Rows from block 6 of a small audio embedding model, named by matrix and row number. Rows with one number belong to one channel. Each number is 128 + 32 x the weight over its row's rms, rounded and kept within 0 to 255. All counts start at 0.
After each channel's rows are labels from the 100 clips, of 14976, where the channel reaches its highest value: "responds to" is what is common among them. Only what is clearly more common there than usual is listed. The data: acted Russian speech (Dusha).
# convs0: first width-5 conv, stride 2 (model.blocks.6.convs.0.weight, 432x288x5, each kernel summed), inputs 160-191
# convs1: second width-5 conv (model.blocks.6.convs.1.weight, 432x432x5, transposed, each kernel summed), outputs 155-185

convs0.50 [116 161 129  85  85 187 142 145  78 132 104 141  50 173 149 112 129 112 145 130 198 120  70 146 123  70 146 134  47 123  93  83]
convs1.50 [ 97 137  98 165 172  92 177 106 141 126  95 122 166 134 137 157 145 148 125 168 141 123 138  95 113 233  64 135 191  87 134]
responds to: emotion: sad

convs0.279 [122 152 117 125 131 117 114 107 157 126 126 152 132 130 118 100 123 129  79  95 129 100 113 137 145 150 125  61  93 116  68 132]
convs1.279 [ 92 127 123  88 140  88  68 142 135 117 140 123  56  97 104 153 131  90 132 118 135 117 126 111 158  94 146 124 176 128 146]
responds to: emotion: positive

convs0.421 [ 80 172 140 100 158 168 128 121 178 145 152 121 138 161  81 135 115  93 179 151 147 111 139 110 142 100 179  85  44 109 122 107]
convs1.421 [140 136 145 119 117 113  73 186 145 106  98 137  95 122 118  87 112 124 121  86 136 127 193 105 146 173 127 127 125 120 122]
responds to: emotion: positive

convs0.29 [140 116 118 151 114 186 105  89 111  97 127 146 166 166 121 125  85 182 150 107 128  99 124  91 104 151 170  97 135 101 111 153]
convs1.29 [130 123 161 166 130 134 146 124 141 133  63 118 226 122 143  95 156 165 156 154  99 131 148 144 179 114  99 143  89 131 127]
responds to: emotion: positive

convs0.124 [125 114 123  95 124 151 143 138 136 159 189 149  52 137 137 120 128  80 109 112 157 182 114 113 108 127 216 125  75 220 137 118]
convs1.124 [165 109 133 143 153 138 121 119  88 139  88 122  66 103 166 109 111 110 125 225 107 126  97  82 122 134 156 130  86 125 130]
responds to: emotion: positive

convs0.300 [199 144 106  85 123 132 137 126 121 179 124 129  95 155 116 149 118  55 123 140 122 175 128  91 117 114  85 158 114 138  59 147]
convs1.300 [177  97 131  61 118 149  92  98 165 135 118 145 100 142  86 208 140 203 139 109 126 133  97 100 131 102  98 133 168 192 139]
responds to: emotion: positive

convs0.363 [120  88 143 172 120 127 165 192 118  68 159 110 158 106  88 120 135 113 177 104 160 128 111 128 101 102 209 156 100 102 167 137]
convs1.363 [157 104 121 159  95 146  74  91 108  96 108 133 217 140 186 112 126  56 137 152 124 128 142 203 119 124  91 123  72 121 141]
responds to: emotion: positive

convs0.115 [226 170  93 126 166  91 158 122 136 114  92  88  34 123 116 108 188 125 103 153 133 155 165 156 103 130 177 169 141 162 114 162]
convs1.115 [186 165 121  56 156 168 164  62 146 117 125 144  69 134 137 135 175 114 103 190 136 157  94 186 126 152 181 145 111 127 105]
responds to: emotion: positive

convs0.324 [135 132 146  87 116 209  97 121 194 133 124 160  90 143 137 123 155 132 122 109 100 144  78 134 115 111 108 215 152  31 149 184]
convs1.324 [126 126 190 150 162  90  89  90 130 145 134 132 115 126 134 108 155 140 117 188 127 152 171 159 112 191 193 124 191 103 110]
responds to: emotion: angry

convs0.358 [116  77 187  94  97  83  81 156 120 132 120 107 129 122 165 172 127 151 146  60 152 100 113 121  80 139 112  97 109 117 151 148]
convs1.358 [ 93 126  83 133  77 131 161  70 176 118 162 116 157 168 182 173 144 169 149 250 125 128 155 178 139 148 176 137 125 111 139]
responds to: emotion: positive

convs0.403 [135 139 144  99 127 150 152 160 191 114 108 103 190  63  90  73  85 149  99  89 121 137 139  78 156 147  78 138  86  71 110  70]
convs1.403 [189 163 166 121 133 108 151 115 173 140 146 133 114 114 173  93 165 153 163  88 104 103 112 156 101 112 114 118  77 151 159]
responds to: emotion: sad

convs0.405 [193 124 127  85 168  98 142 116 137 105 107 116  97 143 109 115  93 148 130 166 109  86 128 149 125 139 100  71 101 122  78 124]
convs1.405 [135  89 164 127 153  91 182 156  76 129 151 167 146 128 141 122 144 100  93 177 132 144 173 126 149 127 106 136 160 150 139]
responds to: emotion: positive

convs0.276 [114 140  81 163 129  99 118  87  97 111 136 105 136 123 130 143 143 113  86 100 137 110 139  99 158 162 154 106 107 120  58 125]
convs1.276 [155 139 135 105 156 110 155  72 139 117  60 135  52 148 154  89 118  77 145  85 121 138 134 148  99  84  99 123  81 107 122]
responds to: emotion: positive

convs0.257 [ 81 130 135 155  83 127 115 114 131 109 111  77 125 111 188  65 151 143 147 130  95 151 162 100 143 123 147 118 122 123 160  85]
convs1.257 [112 218 145  83 156 150  77 154 111 141 182 126  25 130 133 144 109  83 139 155 120 128 122 140 123  38 115 109 128 127 133]
responds to: emotion: positive

convs0.235 [112 109 169 163 108 126 121 113  88 167 150 123  84 134 132 149 131 102  71 132 179 100  91 127 158  99  89 131 125 109 120 143]
convs1.235 [ 97 177 106 119 119 110  94 128 125 163 142 123 117 128 100 110 153 155 138 112 112 100 101 148 142 122  35 121  98 132 119]
responds to: emotion: sad

convs0.278 [154 128 105 143  98 109 150 126  39 162  99  48  81 139 179  95 137 107 153 140 175 133 134 133 129 112 147  93  97 142 137 122]
convs1.278 [150 136 132 110 175 123  64 111  65 163 154 159  86 143 140  88  86  97 152 178 112 135  99 118 132 193 143 126 130 119 136]
responds to: emotion: positive

convs0.385 [137 163 119 168  97 139  52 138  95 125 105 127 100 112 200 148 134 149 112 125 118 172 129  88 151 174 152 139 129  92 115 152]
convs1.385 [153 133 171 103  71  73 132  53 115 125 129 143 158  96 105 153  95 136 106 100 119 157  98 142 123 160 140 148 143 178 117]
responds to: emotion: angry

convs0.248 [109 106 115 146 141 153 157  99 160 120 115 152 171 118 140 137 177  76 160 150 108 124 144  62 143 150 122 155  75 132 118 163]
convs1.248 [151 108 118  89 135 115 202 131 165 131 119 126  92 125  87 206 137 127 151 175 117 146 141 142 108 132 135 115 174 108 123]
responds to: emotion: positive

convs0.119 [ 93 111 158  60 181 190 153 114 140  88 124 127 120  81 144 107 145 113 149 141 158 104 178 168 144 140 149 102 133  74 177 122]
convs1.119 [ 88 136 119 111 165 135  99  35 162 144 135 101 111 119 117  66 182  97 128 118 137 120 125 162 129 181 104 136  78 158 125]
responds to: emotion: positive

convs0.82 [212 141 102 160 139 119 123 126 138 150 136  96  61 123 142  84 142 105 136 146 219 149 159  97 158 104 175 141 124 125 102 184]
convs1.82 [109 141 210 152 131 140  38 101 148 139 152 107 116 152  70 118 158  78 138 112 104 131  85 109 118 158 120 118 111 136 121]
responds to: emotion: positive

convs0.192 [119 113 121 126 147 175 142 130 139 151 120  97 111 141 164 107 136 129 185 176 151 132 130 184 140 187  97 131 120 116 100 148]
convs1.192 [121  98 190  91  59 166 114  87 136 131 148 128 120  90 125 118 142 203 144 183 110 133 168 170 129 107  79 134 184 137 158]
responds to: emotion: angry

convs0.269 [ 98 120 141 130 100  92  85  81 139 121 121  98 166 131 114 141 133 168 124 140 122 164 172 149  88 138  66 105 139 107 184  92]
convs1.269 [112 126  52 134 118  88 126 150 110 130 128 129 102  85  96 126 121 114 128 117 134 127 186 143 138 173 186 130  34 137 126]
responds to: emotion: angry

convs0.426 [104 161 149 116 129 194 145 148 196 146 161 105 133 143 169 133 118  98 114 127  69  94  86 130 110 113 127 128 125 142 126 213]
convs1.426 [136 162 178 101 159 121 146 238 156 132 118 103 118 108 130  88 132 148 132 125 133 116 142 153 107 166 152 140 145 139 127]
responds to: emotion: angry

convs0.138 [120 114 131 119  84 124 132 100 174 122 138  72 121  95 120  70 113  96 131  72 120 101 176 118 119 114 136 164 134 124 206 137]
convs1.138 [156 130 122  96 203 169 141 163 121 128  94 122 120 152  83  93 120 154 145  80 127 137  99  71 142 130 106 127 152 150 147]
responds to: emotion: sad

convs0.194 [135 113 157 115 139 176 115 127 123 173 126 154 145 144 166 119 179 120  71  52 119  50 125 116 157 132  69 154  85 153 144 154]
convs1.194 [141 136 237 204  66 114 161 110 143 107 110 156 159 143 113 195 119  96 115 185 143 136 134 147 108  73 152 111 136 138 129]
responds to: emotion: positive

convs0.203 [177 123 190 114  91 133 119 168 182 106 132 109  79 152 159  86 174 103 189 150 114 103 110 100  72 116 152 201 170  61 162 137]
convs1.203 [157 160  71 108  93 122 121 124 138 111  81 121 135 126  95 132 163  95 117 183 124 134 101 143  99 146 164 119 160 163 103]
responds to: emotion: angry

convs0.334 [147 138 122 160 152  59 107 101 156 115 116  71 124  92 138 195 193 158 159  69  60 137  94  83 124 102 153 179 135  76 109 145]
convs1.334 [ 37 149 159 118  89 106 172  57 165 163 140 135 114 128 139 148  97 135 103 120 140 127  91 164 128 141 198 140 154 132 114]
responds to: emotion: angry

convs0.274 [141 135 110 135 110  98 100  85 102 106 123 163 143 179  77 127 127 134 133 112  90  95 142 134  89 163 130 109  83 129 177 129]
convs1.274 [161 149 113  55 121 159 100  79 145 115 169 123  52 119  95 133 131 149 111 154 128 150 171 121 106 183 133 126  94 131 155]
responds to: emotion: sad

convs0.34 [133  97 185 164 150 170 127 148 105  92 120 151 151  72 120  80 130 112 104 138 123 113 154 116 135 129 155 124 147 160  92 114]
convs1.34 [162 147 153  29  91 113  93 135 160  93 136 137 102 110 155 226 112 136 118  90 147 115 114 107 106 120  71 141 129 137 146]
responds to: emotion: sad

convs0.174 [119 154 125 151 129 135 126 129 119 136 157 116 101 137 146 121 105 208  92 154 197  89  95  58 149 101 161 199  76 176 129 194]
convs1.174 [131 141  71 146 163 157 101 136 172 129 148 136 108 146  55  94 134  52 134  73 150 124 123 105 135  95  92 120 101 148 107]
responds to: emotion: positive

convs0.286 [179 156 105 164 159 111 164 100 141 123 117  89 118  96  61 149 117 147  97 164 117  73 118 123 132 141 160 139 104  79 134 155]
convs1.286 [ 78 183 184  85  78 141 166 166 126 133 139 133 177 139  96 140 148 164 136 188 145 130  97 160 113 166 204 113 188 105 120]
responds to: emotion: positive

convs0.262 [230 142 125 137 116  70 134 147  79  84 132  80  93 128 109  98 184 141 113 134 161 116 140 199 104 161  98  91 162 138 158 139]
convs1.262 [ 64  89 150 113 129 161 194  80 117 118 127 107  99 100 121 145 134 117 154 128 111 125 106 170 139  74 180 121  38  98 128]
responds to: emotion: positive

convs0.19 [167 165 182 123 154 117 164 111 161 115 180 134 157  89 103 163 130 149 116  98 167 122 112 185 179 118 114 153 136 173 168 141]
convs1.19 [ 43 130 181 137 139 140 114  97 149 118 122 129 147 122  46 143  98  94 132 140 126 119 107 131 126 131 121 123  77 116 133]
responds to: emotion: positive

convs0.419 [137 147 135 123  72 158 113 113 134 138 113  99 101 167 144  99  74  84 109 125  43  96  75 121  54 106 124  79 144 147  94 171]
convs1.419 [ 79 148 162 175 142  85 172  78 166 106 143 129 125 104 180 181 151 138 134 173 113 123  98 117 143  88  96 115 179  86 152]
responds to: emotion: positive

convs0.120 [112 110  97 121 114 133 115 117  61 117 110 106 135  93 197 218 134 154 122 131 159 136 162 102 187 155 122 162 117 135  70  80]
convs1.120 [121  75 132 167 184 104 154 132 118 133 161 100 116 144 134  84  98 118 112 113 128 128 130 104 144 144  71 129 115 114 131]
responds to: emotion: positive

convs0.221 [128  98 117 177  57 149  95 183 118 103 190 169  69 149 162  98 176 111 148 183  85 134 104 106  85 184 114  85 127 145 118 138]
convs1.221 [144 107 123 110 131 146 181  91 109 133  99 105  81 154 140 116 145 107 112 120 121 140 118 106 110 158 123 126 187 134 136]
responds to: emotion: angry

convs0.355 [169 130 125 142 137 113 176  67 109 113 111 144 153 199 146 123  90 121  96 217  81 136 116 116 115  92 104 144  75 188 141 142]
convs1.355 [121 116 184  85 187 143 176 121 170 145 129 119  72 153  89 108 134 115 114 173 132 137 188 104 135 138 144 123 108 131 113]
responds to: emotion: positive