Weights of a small audio embedding model.
Data: trained on acted Russian speech (Dusha), 26041 training examples, 19.2 epochs.
Rows from block 12 of a small audio embedding model, named by matrix and row number. Rows with one number belong to one channel. Each number is 128 + 32 x the weight over its row's rms, rounded and kept within 0 to 255. All counts start at 0.
After each channel's rows are labels from the 100 clips, of 14976, where the channel reaches its highest value: "loudest" is the band of the loudest frequency at the time of the peak; "responds to" is what is common among them. Only what is clearly more common there than usual is listed. The data: acted Russian speech (Dusha).
# convs0: first width-5 conv (model.blocks.12.convs.0.weight, 432x432x5, each kernel summed), inputs 108-215
# convs1: second width-5 conv (model.blocks.12.convs.1.weight, 432x432x5, transposed, each kernel summed), outputs 108-215

convs0.355 [ 99 144 124 165 146  91 126 160 130 143 147 183 161 146 179 145 107 112 152 137 131 145  98  83 148 179 107 140 135 119  71 147 131 123 108 144 140 103 126 161 140 121 158 132  98 174 116 137 125 129 177  96 146  91 119 150 122 121 163  60 139 106 108  79 107 162 106 117 140 143 126 140 128  80 104 217 155  84 132  93 170 120 121  79  85  71 122 128  92  81 140 119 130 191  98 152  53 102 127   0 102 142  82 114 146 130 119 101]
convs1.355 [212 124 123  51 111 176 141 151 106  59 120  37 134 111 145 135 121 160 151 131 135 118 107 105 147 108 144 146 161 139  86 156 154 127 137 200 131 119 188 123 138 155 133  71 148 106  96 181 115 146  57  89 139 127 101 106 145  93 134 115 203 148 112 127 141 137 160 145 127 125 133 148  70 196 104 128 124 131 123 143 126 165  98 107 151 124 123 111 118 138 124 100 142 104 178 109  63 113 107 119 127 196 100 129  86 133 131 168]
loudest: 250 to 500 Hz
responds to: emotion: sad

convs0.402 [129 142 147 119 146 123 122  95 133 114 108 172 149 115 142 152 155 213 137 180 162  97 133 153 105 178  57  79 148 124  77 106 131 176  96 154 130 102 116 141 121 141 159 158 135 144 137 164 105 146 156  78 131 132 136 131 147 185 189  91 153 160 159  69 100 124 206 129 106 159 137 111 122  81 156 127 154 156 166 124 164 111  97 175  96 122 101 126 130 211 141 166  80  93 130 203  83 144 130  93 151 112 131 125 202 108 135 157]
convs1.402 [109 110 180 170 133  71 114 133 128  83 131  53 130 114 123 156 121  70 105  59 168 135 121 149 130 116 126  80 122 151  71 116 150 133 130 161 131 108 161 113  99 126  94 106 116 233 150 169 131 125  72 132 209 101 132 125 106 137 136 117  92 139  77 110 165 106 190  89 145  98 114 131 102 147 194  35 131 127 119 112 136 136 169  38 120 142 160 101 179 178 169 172 112 100 180 210 107 117 160 103 130 153 119 124 142 147 139  84]
loudest: 250 to 500 Hz
responds to: emotion: positive

convs0.218 [129 142 103 125 195 101 160 125 135 134 159 118 127 122 129 108  70 138 138 154 117 114  82 118  90 112 148 141 168 202 116 147 156  98  86 153  99 141  95  64 142 181 158 210 136  85 183 178 127 100  98 130 131 134 124 100 130 101 133  88 189 140 144 123 180 101  97  57 143 156 123 131  40  75 113 164 156 132 122 167 104 157 150 138 123 166 115 148 141 169  77 105 125 114 161 146  94 147 134 125 108  59 148 154  84 107 173 123]
convs1.218 [114 145 196  94 106 150 183 135 152 121 168 127 132 129 110  86 139 203 143 141 103 135 160 107 123 108  97 172 146 114  57 123 138 135  96 151 121 118 114 105 114 120 145 196 153 108 151 150 136 147 108 169 120 155  91 127 115 102 132 107 188 130 129 118 130 111  55  56 135  99 152  97 128  87 191 125 127 140 144 131 118 196 161 196 155  97 155 131  96  96 102 126 110 105 150 183 132 119 119 126 117  63  85 136 121 127 151  98]
loudest: 250 to 500 Hz
responds to: emotion: angry

convs0.238 [128 144 106 130 137 143 130 163 120 171 157 135 183 128  93 125 166 149 122 138 103 114 117 163 166  90 152  86 170 123 104 123 216 163  95 101 108 109 189 166 126 110 166  90 115 136 150 171  99 122 112 151 149 162 166 118 128 161 131 103  67  57 150  83 138 150 167  94 116 158 102 124  76 124 119  72 130 126 155 163 135 134 109 152 157 109 154 153 154 157 137 143 101 115 113 138 153  88  75 133 128  67 124 163 133 160 174 210]
convs1.238 [136 140 141 129  83 117 120 114 152  94  85 198 129 119  75 114  64 222 127  79 143 112  75  71 177  49 113 130 171 134 107 136 158 154 138 180 139 183 132 114 115 125 114 153 138 156 106 101 149 104 158 125  55 130 163 116  96  88 120 161 128  86 211 129 100 129 120  43 114 131 158 116 113 219  92 114 116 151 117 153 121 101  95 110 126 150 138 163  88 122 106  75 169 165 108 108 134 185  71 116 221 117  81 132 118 144 105 246]
loudest: 4000 to 8000 Hz
responds to: emotion: sad

convs0.302 [125 133 101 181 145 153 127 135 153 237  61  57 148 135 104 118 157  79 164 105 122 108 135 108  86 204 163 140  81 156 179 116 150  81 137 131 132  96 149 183 181 118 129 109 131 132 130 180 109 134  84 107 149 209 142 126 108 161 118 140 138 120 113 132 168 143 108 172 137 121 129 143 119 153 145 105 119 122 150 161 103  79 114  54 137 175 151 118 152 152 123 121 131 152 135 174 140 107 125 143  85  87  82 109 102  95  94 100]
convs1.302 [142 127 144 108 131 143 196 100 154  94 147 136 134 119 151 136 101 151  81 172 129 155 131 115  89 138 139 164 138 129  93 171 124 122 124  87 141 175 116 138 109  60 133 228 129 120 125 131 131 101 157 165  79 182 139 123 111 125 141 152 195 138  97 137 142 129 121 129 113 178 124 186 152 104  43 123 131 180 158 127 120 127 146 186 106 122  84 132 104 152  79 155 124 139 128  53 156 111  86 155 111 172 106 127 143 114 121 127]
loudest: 250 to 500 Hz; 4000 to 8000 Hz
responds to: emotion: positive

convs0.360 [145  97 179 124 137 146  97 114 169 148 158 172  96  57 136 145 129  90 101 148 109 137 122 153 110 140 153 132 159 137 111 132 148  43 125  97  76 199 171 148 135  77 153 159 130 137 101 146 136 159 167  90 117  98 116 128 135  95  95 138 147 119 167 153 152 134 154 141 150 119 134 135 157  89 173  36 132 174 124 108  75 141 135 119  76 159  18 137 160 189 153 149 157  42 131 155 137 107  96  72 170  84 136 106 210 109 100 116]
convs1.360 [120 113 118  92 124  76 108 117 153 123 157 124 130 123 164 115 132 152 113  89 170 118 135 139  43  92 156  83 105 118  86 124 112 105 110 132 148 130 128 123 144 161 126 189 124 171 126 158 126  59 183 115 133 150  84 147 116 141 122  96  80 130 112 141 122 152 126 179 148  89 151 190  84  72 204  87  97  85 122 151  88 130  93 143 103 119  84 149 142 176 124 105  89 111 139  94 138 156 121 122 148 171 163 119 124 139 122 160]
loudest: 250 to 500 Hz
responds to: emotion: sad

convs0.90 [175 161 105 114 131 159  91 177 180 204  64 159 136 122 133 143 173 160 124  93 141 129  86 137 153  96 153 142  99 162 138 135 177 100  65 162 117 102 100  92  71  89 104 155 126 103  91 123 102 104  91 142 125 118 112 176 139  79 118  97 112 157 115  97  38 140 147 132 138 168 137 114 180  77 187  87 151 119 161 131 120 176 142  93  86  50  88 135  73  95 163 170 120 176 152  89 145 131 110 116 145  97  92 112 160  97  69 160]
convs1.90 [ 96 122 163 140 137 139 119 135 152 144 101 115 118 122 143 116 123 113 146 146 120 125 121 139 116 178 102  93 199 121 205 157 193 153 124 143 164  88 133 175  67  94 140  91 178 143 135 199 106  82 197 115  81 114 176 115 187 142 100 123 169 118 167 105 131 123 132 155 103  92 136 174 169 142 146 131 182 162  90 150 121 143 103 138 131 120 124  73  68  85 109 110 115 114  95 149  77 188  97  71 155 195 202 118  65  98 153 186]
loudest: 4000 to 8000 Hz
responds to: emotion: sad

convs0.104 [134 148 128 155  96 129  95  52 120 112 105 160 113 111  97 151 159 108 118 141  88 143 112 121 116 141 115  50 160  94 151 141 115 146 158 200 125 167  90  88 102 112 106 133 102 140 139  78 136 136 142 131 155  96 128 117 178 143 151 178 129 144 108 148 151 113 118 145 141 136 142 109 125  61 128 249 194  80  98 115 129 118 146 156 175  88 133 168 116 149 107 139  77  42 112 114 121 155 160 122 139 170 207 146 163 152 154 132]
convs1.104 [ 57 141 124  87 103  99 115  61  84 143 139 108 142 112 131 154 118 113 124 136 110  84  89 141 143 120  79  55 121 152 146 131  98 150 118 147 145 160  92  94  97 172 118 100 104 121  91  85 122 135 143  86  47 166 165 119 114 117 105 142   7 103 117  98 156 132  56  38 175 179 130 166 158 121 127 203  93 148 140 152 116 127 162 105 157  97 123 156 113 108 124 108  86 139 137  95 154 146  95 184 127  68 130 141 100 113  95 103]
loudest: 500 to 1000 Hz
responds to: emotion: angry

convs0.331 [  0 146 168 137 139 144 157 178 146  92 100  56  96 119  87 101  79 130 176 192  90 114 169 126 116 154  80 114 130 112 204 114 129 142 141 139 134 171  66 170 105 113 134 120 133  98  94 123 118 122 104 106 122 112 191 151 108 123 122 135 169 101 123 126 113 147  93 138 125 117 119 107  79 119  81 109 135  80 148  83 135 152 140 176  65 109 163 124  97  97 184 114 170 139  77 198 105  86 128 125  84  78 130 170  76 184  92 182]
convs1.331 [ 88 114  94 135 144 122 123 166 158 130 160 178 121 111 106 116 147 106  95  98 167 129 106  76 148 118 165 181 162 129 170 156  80 147 112 189 137 110 135 127  97 140 106 141  81  88 109 124 106 151 177 104 181  66 117 132 139 163 135 121 135 116 141 143 129 130 245  97 146 132 124 166  87  49 119 167 150 117  97 119 122 146 118  98  82 168 132 139 137 138  92  78 119 118 122  98   0 112 107 116 171 160 179 127  98 134 124 119]
loudest: 4000 to 8000 Hz
responds to: emotion: positive

convs0.44 [102 134 116 174 120 120  62 181 115  62 120 143  85  70 127 165 189 136 150 114 129 104  46  95 131 100 103 101 158 103 126 125  92 134  77 153 167 166 115 148  76 138 125  83 115 162  78 145 146 120 118 105 113  96  60 120 100 126 111  78 148  97  66 145  83 127  87 115 124 132 136 140  37 175 128 119 136 119 128 149 112 165 122  70 113 135 105 151 133 106 179 184 147 129 143 138 117 175 146 108 125 221 122 141 172 111  70  81]
convs1.44 [ 99 141 113 117 113 160 163 102 137  68 126 235 142 130 155 135 117 134  74 122 109 144 144 124 133 108 125  73 157 129   0 165 132 117 120 174 116 169 102 161 157 162 118 154 163 130 215 119 140  94 115 103 128  67 127 137 124  89 108 206  62 150 113 130 136 118  74 192 120 182 127 108 137  96 131  93 150 123 130 136 110  94 141 113  83 156 115 156 126 120 142 147 113 141 143  67 154 186 132 159 141 158 169 132  80  96  95  66]
loudest: 4000 to 8000 Hz
responds to: emotion: positive

convs0.27 [151 131 136 149 100 108 119 152 178 172  70  88 144 141  63  91 143 112 127  95 121 120 125 139  77 107 133 200  84 112  67 156 110  88 133 116 152 133 124  98 141 130 179  99 130 131  99  66 148  89 133 128 147 139 137 128 147 159 162 162 125 123  81 119 181 147  63 137 149 119 165 146 153  56 210 129  89 203 142 118 194 115 115 166 160  92 123 137 105 196 202 137 115 134 168  83 198 109 114 129  98  97 139 113 157 161 104 181]
convs1.27 [131 121 119 193 133 120  91  89 116 188 184  85 124 126 119  89 159 128 110  87 134 135 161 174 181 120 114 153 122 123 158 109 125  64 159 164 130 164 128 100 132  83 121 151 106 142  98 150 118 159 143 200 156  78 128 104 134  84  98 161 122 121 211 120 204 140  91  95 147 110 145 123 103 182 112 182 142 158 139 120 111 106 104 143 113 164 141 128  91 123 148 140 130  78 153  76 124 122 100 142 153 172  79 126 156 144  92 183]
loudest: 4000 to 8000 Hz
responds to: emotion: sad

convs0.362 [132 151 134 128 131 156 122  82 194 141 123 164 119 117 160 116 139 130 127 128 132 121 149  99 138  47 114 129 103 171 160 133 149 179  86  83 181 140 124  91 165 179 113 156 136 111  83  87 161 142 132 168 125  73 140 133 145 197 130 138 159 103  94 155 109 132 145 155 156 125 138 111 107 249 118 137 108 149 114 174 173 114 115  75 160 192 142 145 154 166  79 136 126 151  90 185  76 167 147 114 184 198  41 165 194 141 164 120]
convs1.362 [118 132 142  65 157 128 136 101 124 222 195 157 152 106 143 166  53  82 111 137 108 162 119 115  76 121 120 153  87 112  93 164 106 111 142 125 127 161 147 165 134 151 125  92 143 111  87 122 130  77 148  76 125 160 127  83 112  84 138  86 198 150 150  94 101 174 165  96 144  98 197 169 105  74 143 153 125 125 145 127 132 127 142 192 175 156 109 126 191 116 136 168 109 104  92 166  57 155 154 116  57 121 109 115  76 154 141  86]
loudest: 250 to 500 Hz; 500 to 1000 Hz
responds to: emotion: angry

convs0.394 [163 141 116 124  96 186 143 160 144 116 113 138 112 129 106 133  94 158  82 121 169 138 147 166 149 109  88 206 123 158 112 134  87  96 132 157 144 133 140 128  67 138 131 135 153 201 159  96  97  74 100  28 134  88 137 139 156 130 120 154 163 137 188 158  94 162 141 134 131  79 111 123 188 124 203 104 119  66 115 126 140 181 112  88 163  71 200 165 177 158 127 143 122 166 101 165  82 144  69 104 132 146  94 145  88 123 141  77]
convs1.394 [156 149 108 139 154 138 197  86 168 109 147 160 118 113 113 169  37 151 134 104 177 120 107 109 147 133 191  62  81 150  66 117 108 181 105 161  89 159 167 144 200  71 134   8 102 184 113 102 137  98 117  77 144 120  65 131 108 158 121  91  64 123 175 135 139 109 150  74 106  70 133  75  99 184 155 207 168 117  96  95 119  90 105 158  98  77 116 115 139 174 119 159 158 123 127  93 124 143 138 225 179 152 137 123 141 157 136 164]
loudest: 250 to 500 Hz
responds to: emotion: positive