A small audio embedding model, trained from scratch.
Training: soap at rate 0.0032, 7800 steps, batches of 64, held-out accuracy 70%.
Data: trained on acted Russian speech (Dusha), 26041 training examples.
Rows from block 6 of a small audio embedding model, named by matrix and row number. Rows with one number belong to one channel. Each number is 500 + 40 x the weight over its row's rms, rounded and kept within 0 to 999. All counts start at 0. Numbers have three digits each.
After each channel's rows are labels from the 100 clips, of 14976, where the channel reaches its highest value: "responds to" is what is common among them. Only what is clearly more common there than usual is listed. The data: acted Russian speech (Dusha). In brackets: how many of the 100.
# convs0: first width-5 conv, stride 2 (model.blocks.6.convs.0.weight, 432x288x5, each kernel summed), inputs 64-95
# convs1: second width-5 conv (model.blocks.6.convs.1.weight, 432x432x5, transposed, each kernel summed), outputs 62-92

convs0.146:452456423498500539562481459438482477538415493542427530443482478524482439542478504510522480578503
convs1.146:546581519497449529481544546495482527531464491408484516530539439501508475492442543376495477494
responds to: emotion: positive (42)

convs0.366:473507484404514490551509484468435556572533484578518435524465448484412498457427494490494553493535
convs1.366:494507495510490513565434475515456486462527511412513535508542527520483440470538515570534529513
responds to: emotion: angry (63)

convs0.172:488558473528434527501556485549477478529458488495499523439483510461528446526512491499554501477551
convs1.172:508390529491532488429452509498550537547496561526497519513500503436544487480553508477545430492
responds to: emotion: positive (47)

convs0.224:506517497514515410473542508465521560535410509465479521584519479496493537537496482526473522464519
convs1.224:499490527520462431422480505518489506488485514575496468478520485496528632545484492495468532469
responds to: emotion: positive (39)

convs0.299:504542520472472407428493506466450542520524489562490511501535518460461441495509468488550508416508
convs1.299:505507512534499482497565453488535508438478434572514518495480536460496493517512537418367550507
responds to: emotion: angry (41)

convs0.303:506530437492534496485509508487450572491539489488464492513605504478534403455524557532491392523435
convs1.303:500546495460449501462463463498449496534565565525479508531499480477519432478543559452446474494
responds to: emotion: angry (53)

convs0.123:480526435465542530537496474502521478526536557477447466470508506492549547511448456534506541511464
convs1.123:493507516503483523518436414494393432545526482537463447472497492433489427474496514408451515497
responds to: emotion: angry (60)

convs0.282:478541498488557436538490542467484547493539479517489488456485461525527444512570477490555489447483
convs1.282:519475502531543484536427544501494480470496408445501476491462458460507456505513488411526502501
responds to: emotion: positive (61)

convs0.263:545473473500377488514501508509563480484452526503513528482506538527500537508439527542501477475573
convs1.263:502558498517482455500451523506491549445461524504534476497563450490468588470488538517485445493
responds to: emotion: positive (39)

convs0.4:457442413548475570477482519493537456483497535482597538548546581512530445444510430435505578458543
convs1.4:502527501525498480600569435488504462478484504383470547446506527442528548511562533473602536488
responds to: emotion: positive (47)

convs0.81:439518523569478459470537500483499463527505513427531499529462481496503482491497512399519493479594
convs1.81:512483474511581436374444432487534499548490530538501546501508509392507467531498452540523545509
responds to: emotion: positive (39)

convs0.143:498533530519547471493495463475506568488494490469468527537552523508466444536449482524438531485459
convs1.143:479458510520556540580542474495505482569484517522488541511479553517501495506437458444461488494
responds to: emotion: angry (38)

convs0.386:521514475460538499519517537485590508532464526514549465459578493502539468414465473518379483455493
convs1.386:493543509485469389598528471529532516479486475528508532528476481510493477449438455533448535517
responds to: emotion: angry (64)

convs0.205:496457548625494533541506500490470539520536545502470498462459507470482406549516510498491515518481
convs1.205:487492500480438538536558477517517502504502511534534463544511443458523620507482476547508447501
responds to: emotion: positive (72)

convs0.57:465423514508494546511451490477519463538519518623438549454512480473477492465447473529501537482491
convs1.57:493450508510447496502410550518433501535514502591511492467449531480493476530487485503470486489
responds to: emotion: angry (66)

convs0.110:504518558547438480502645502412440542467519495444529395493480454477440484444463470481495451537463
convs1.110:522427503504500455489424494509503543545483504503511478502491558544485496513495454505446527503
responds to: emotion: positive (80)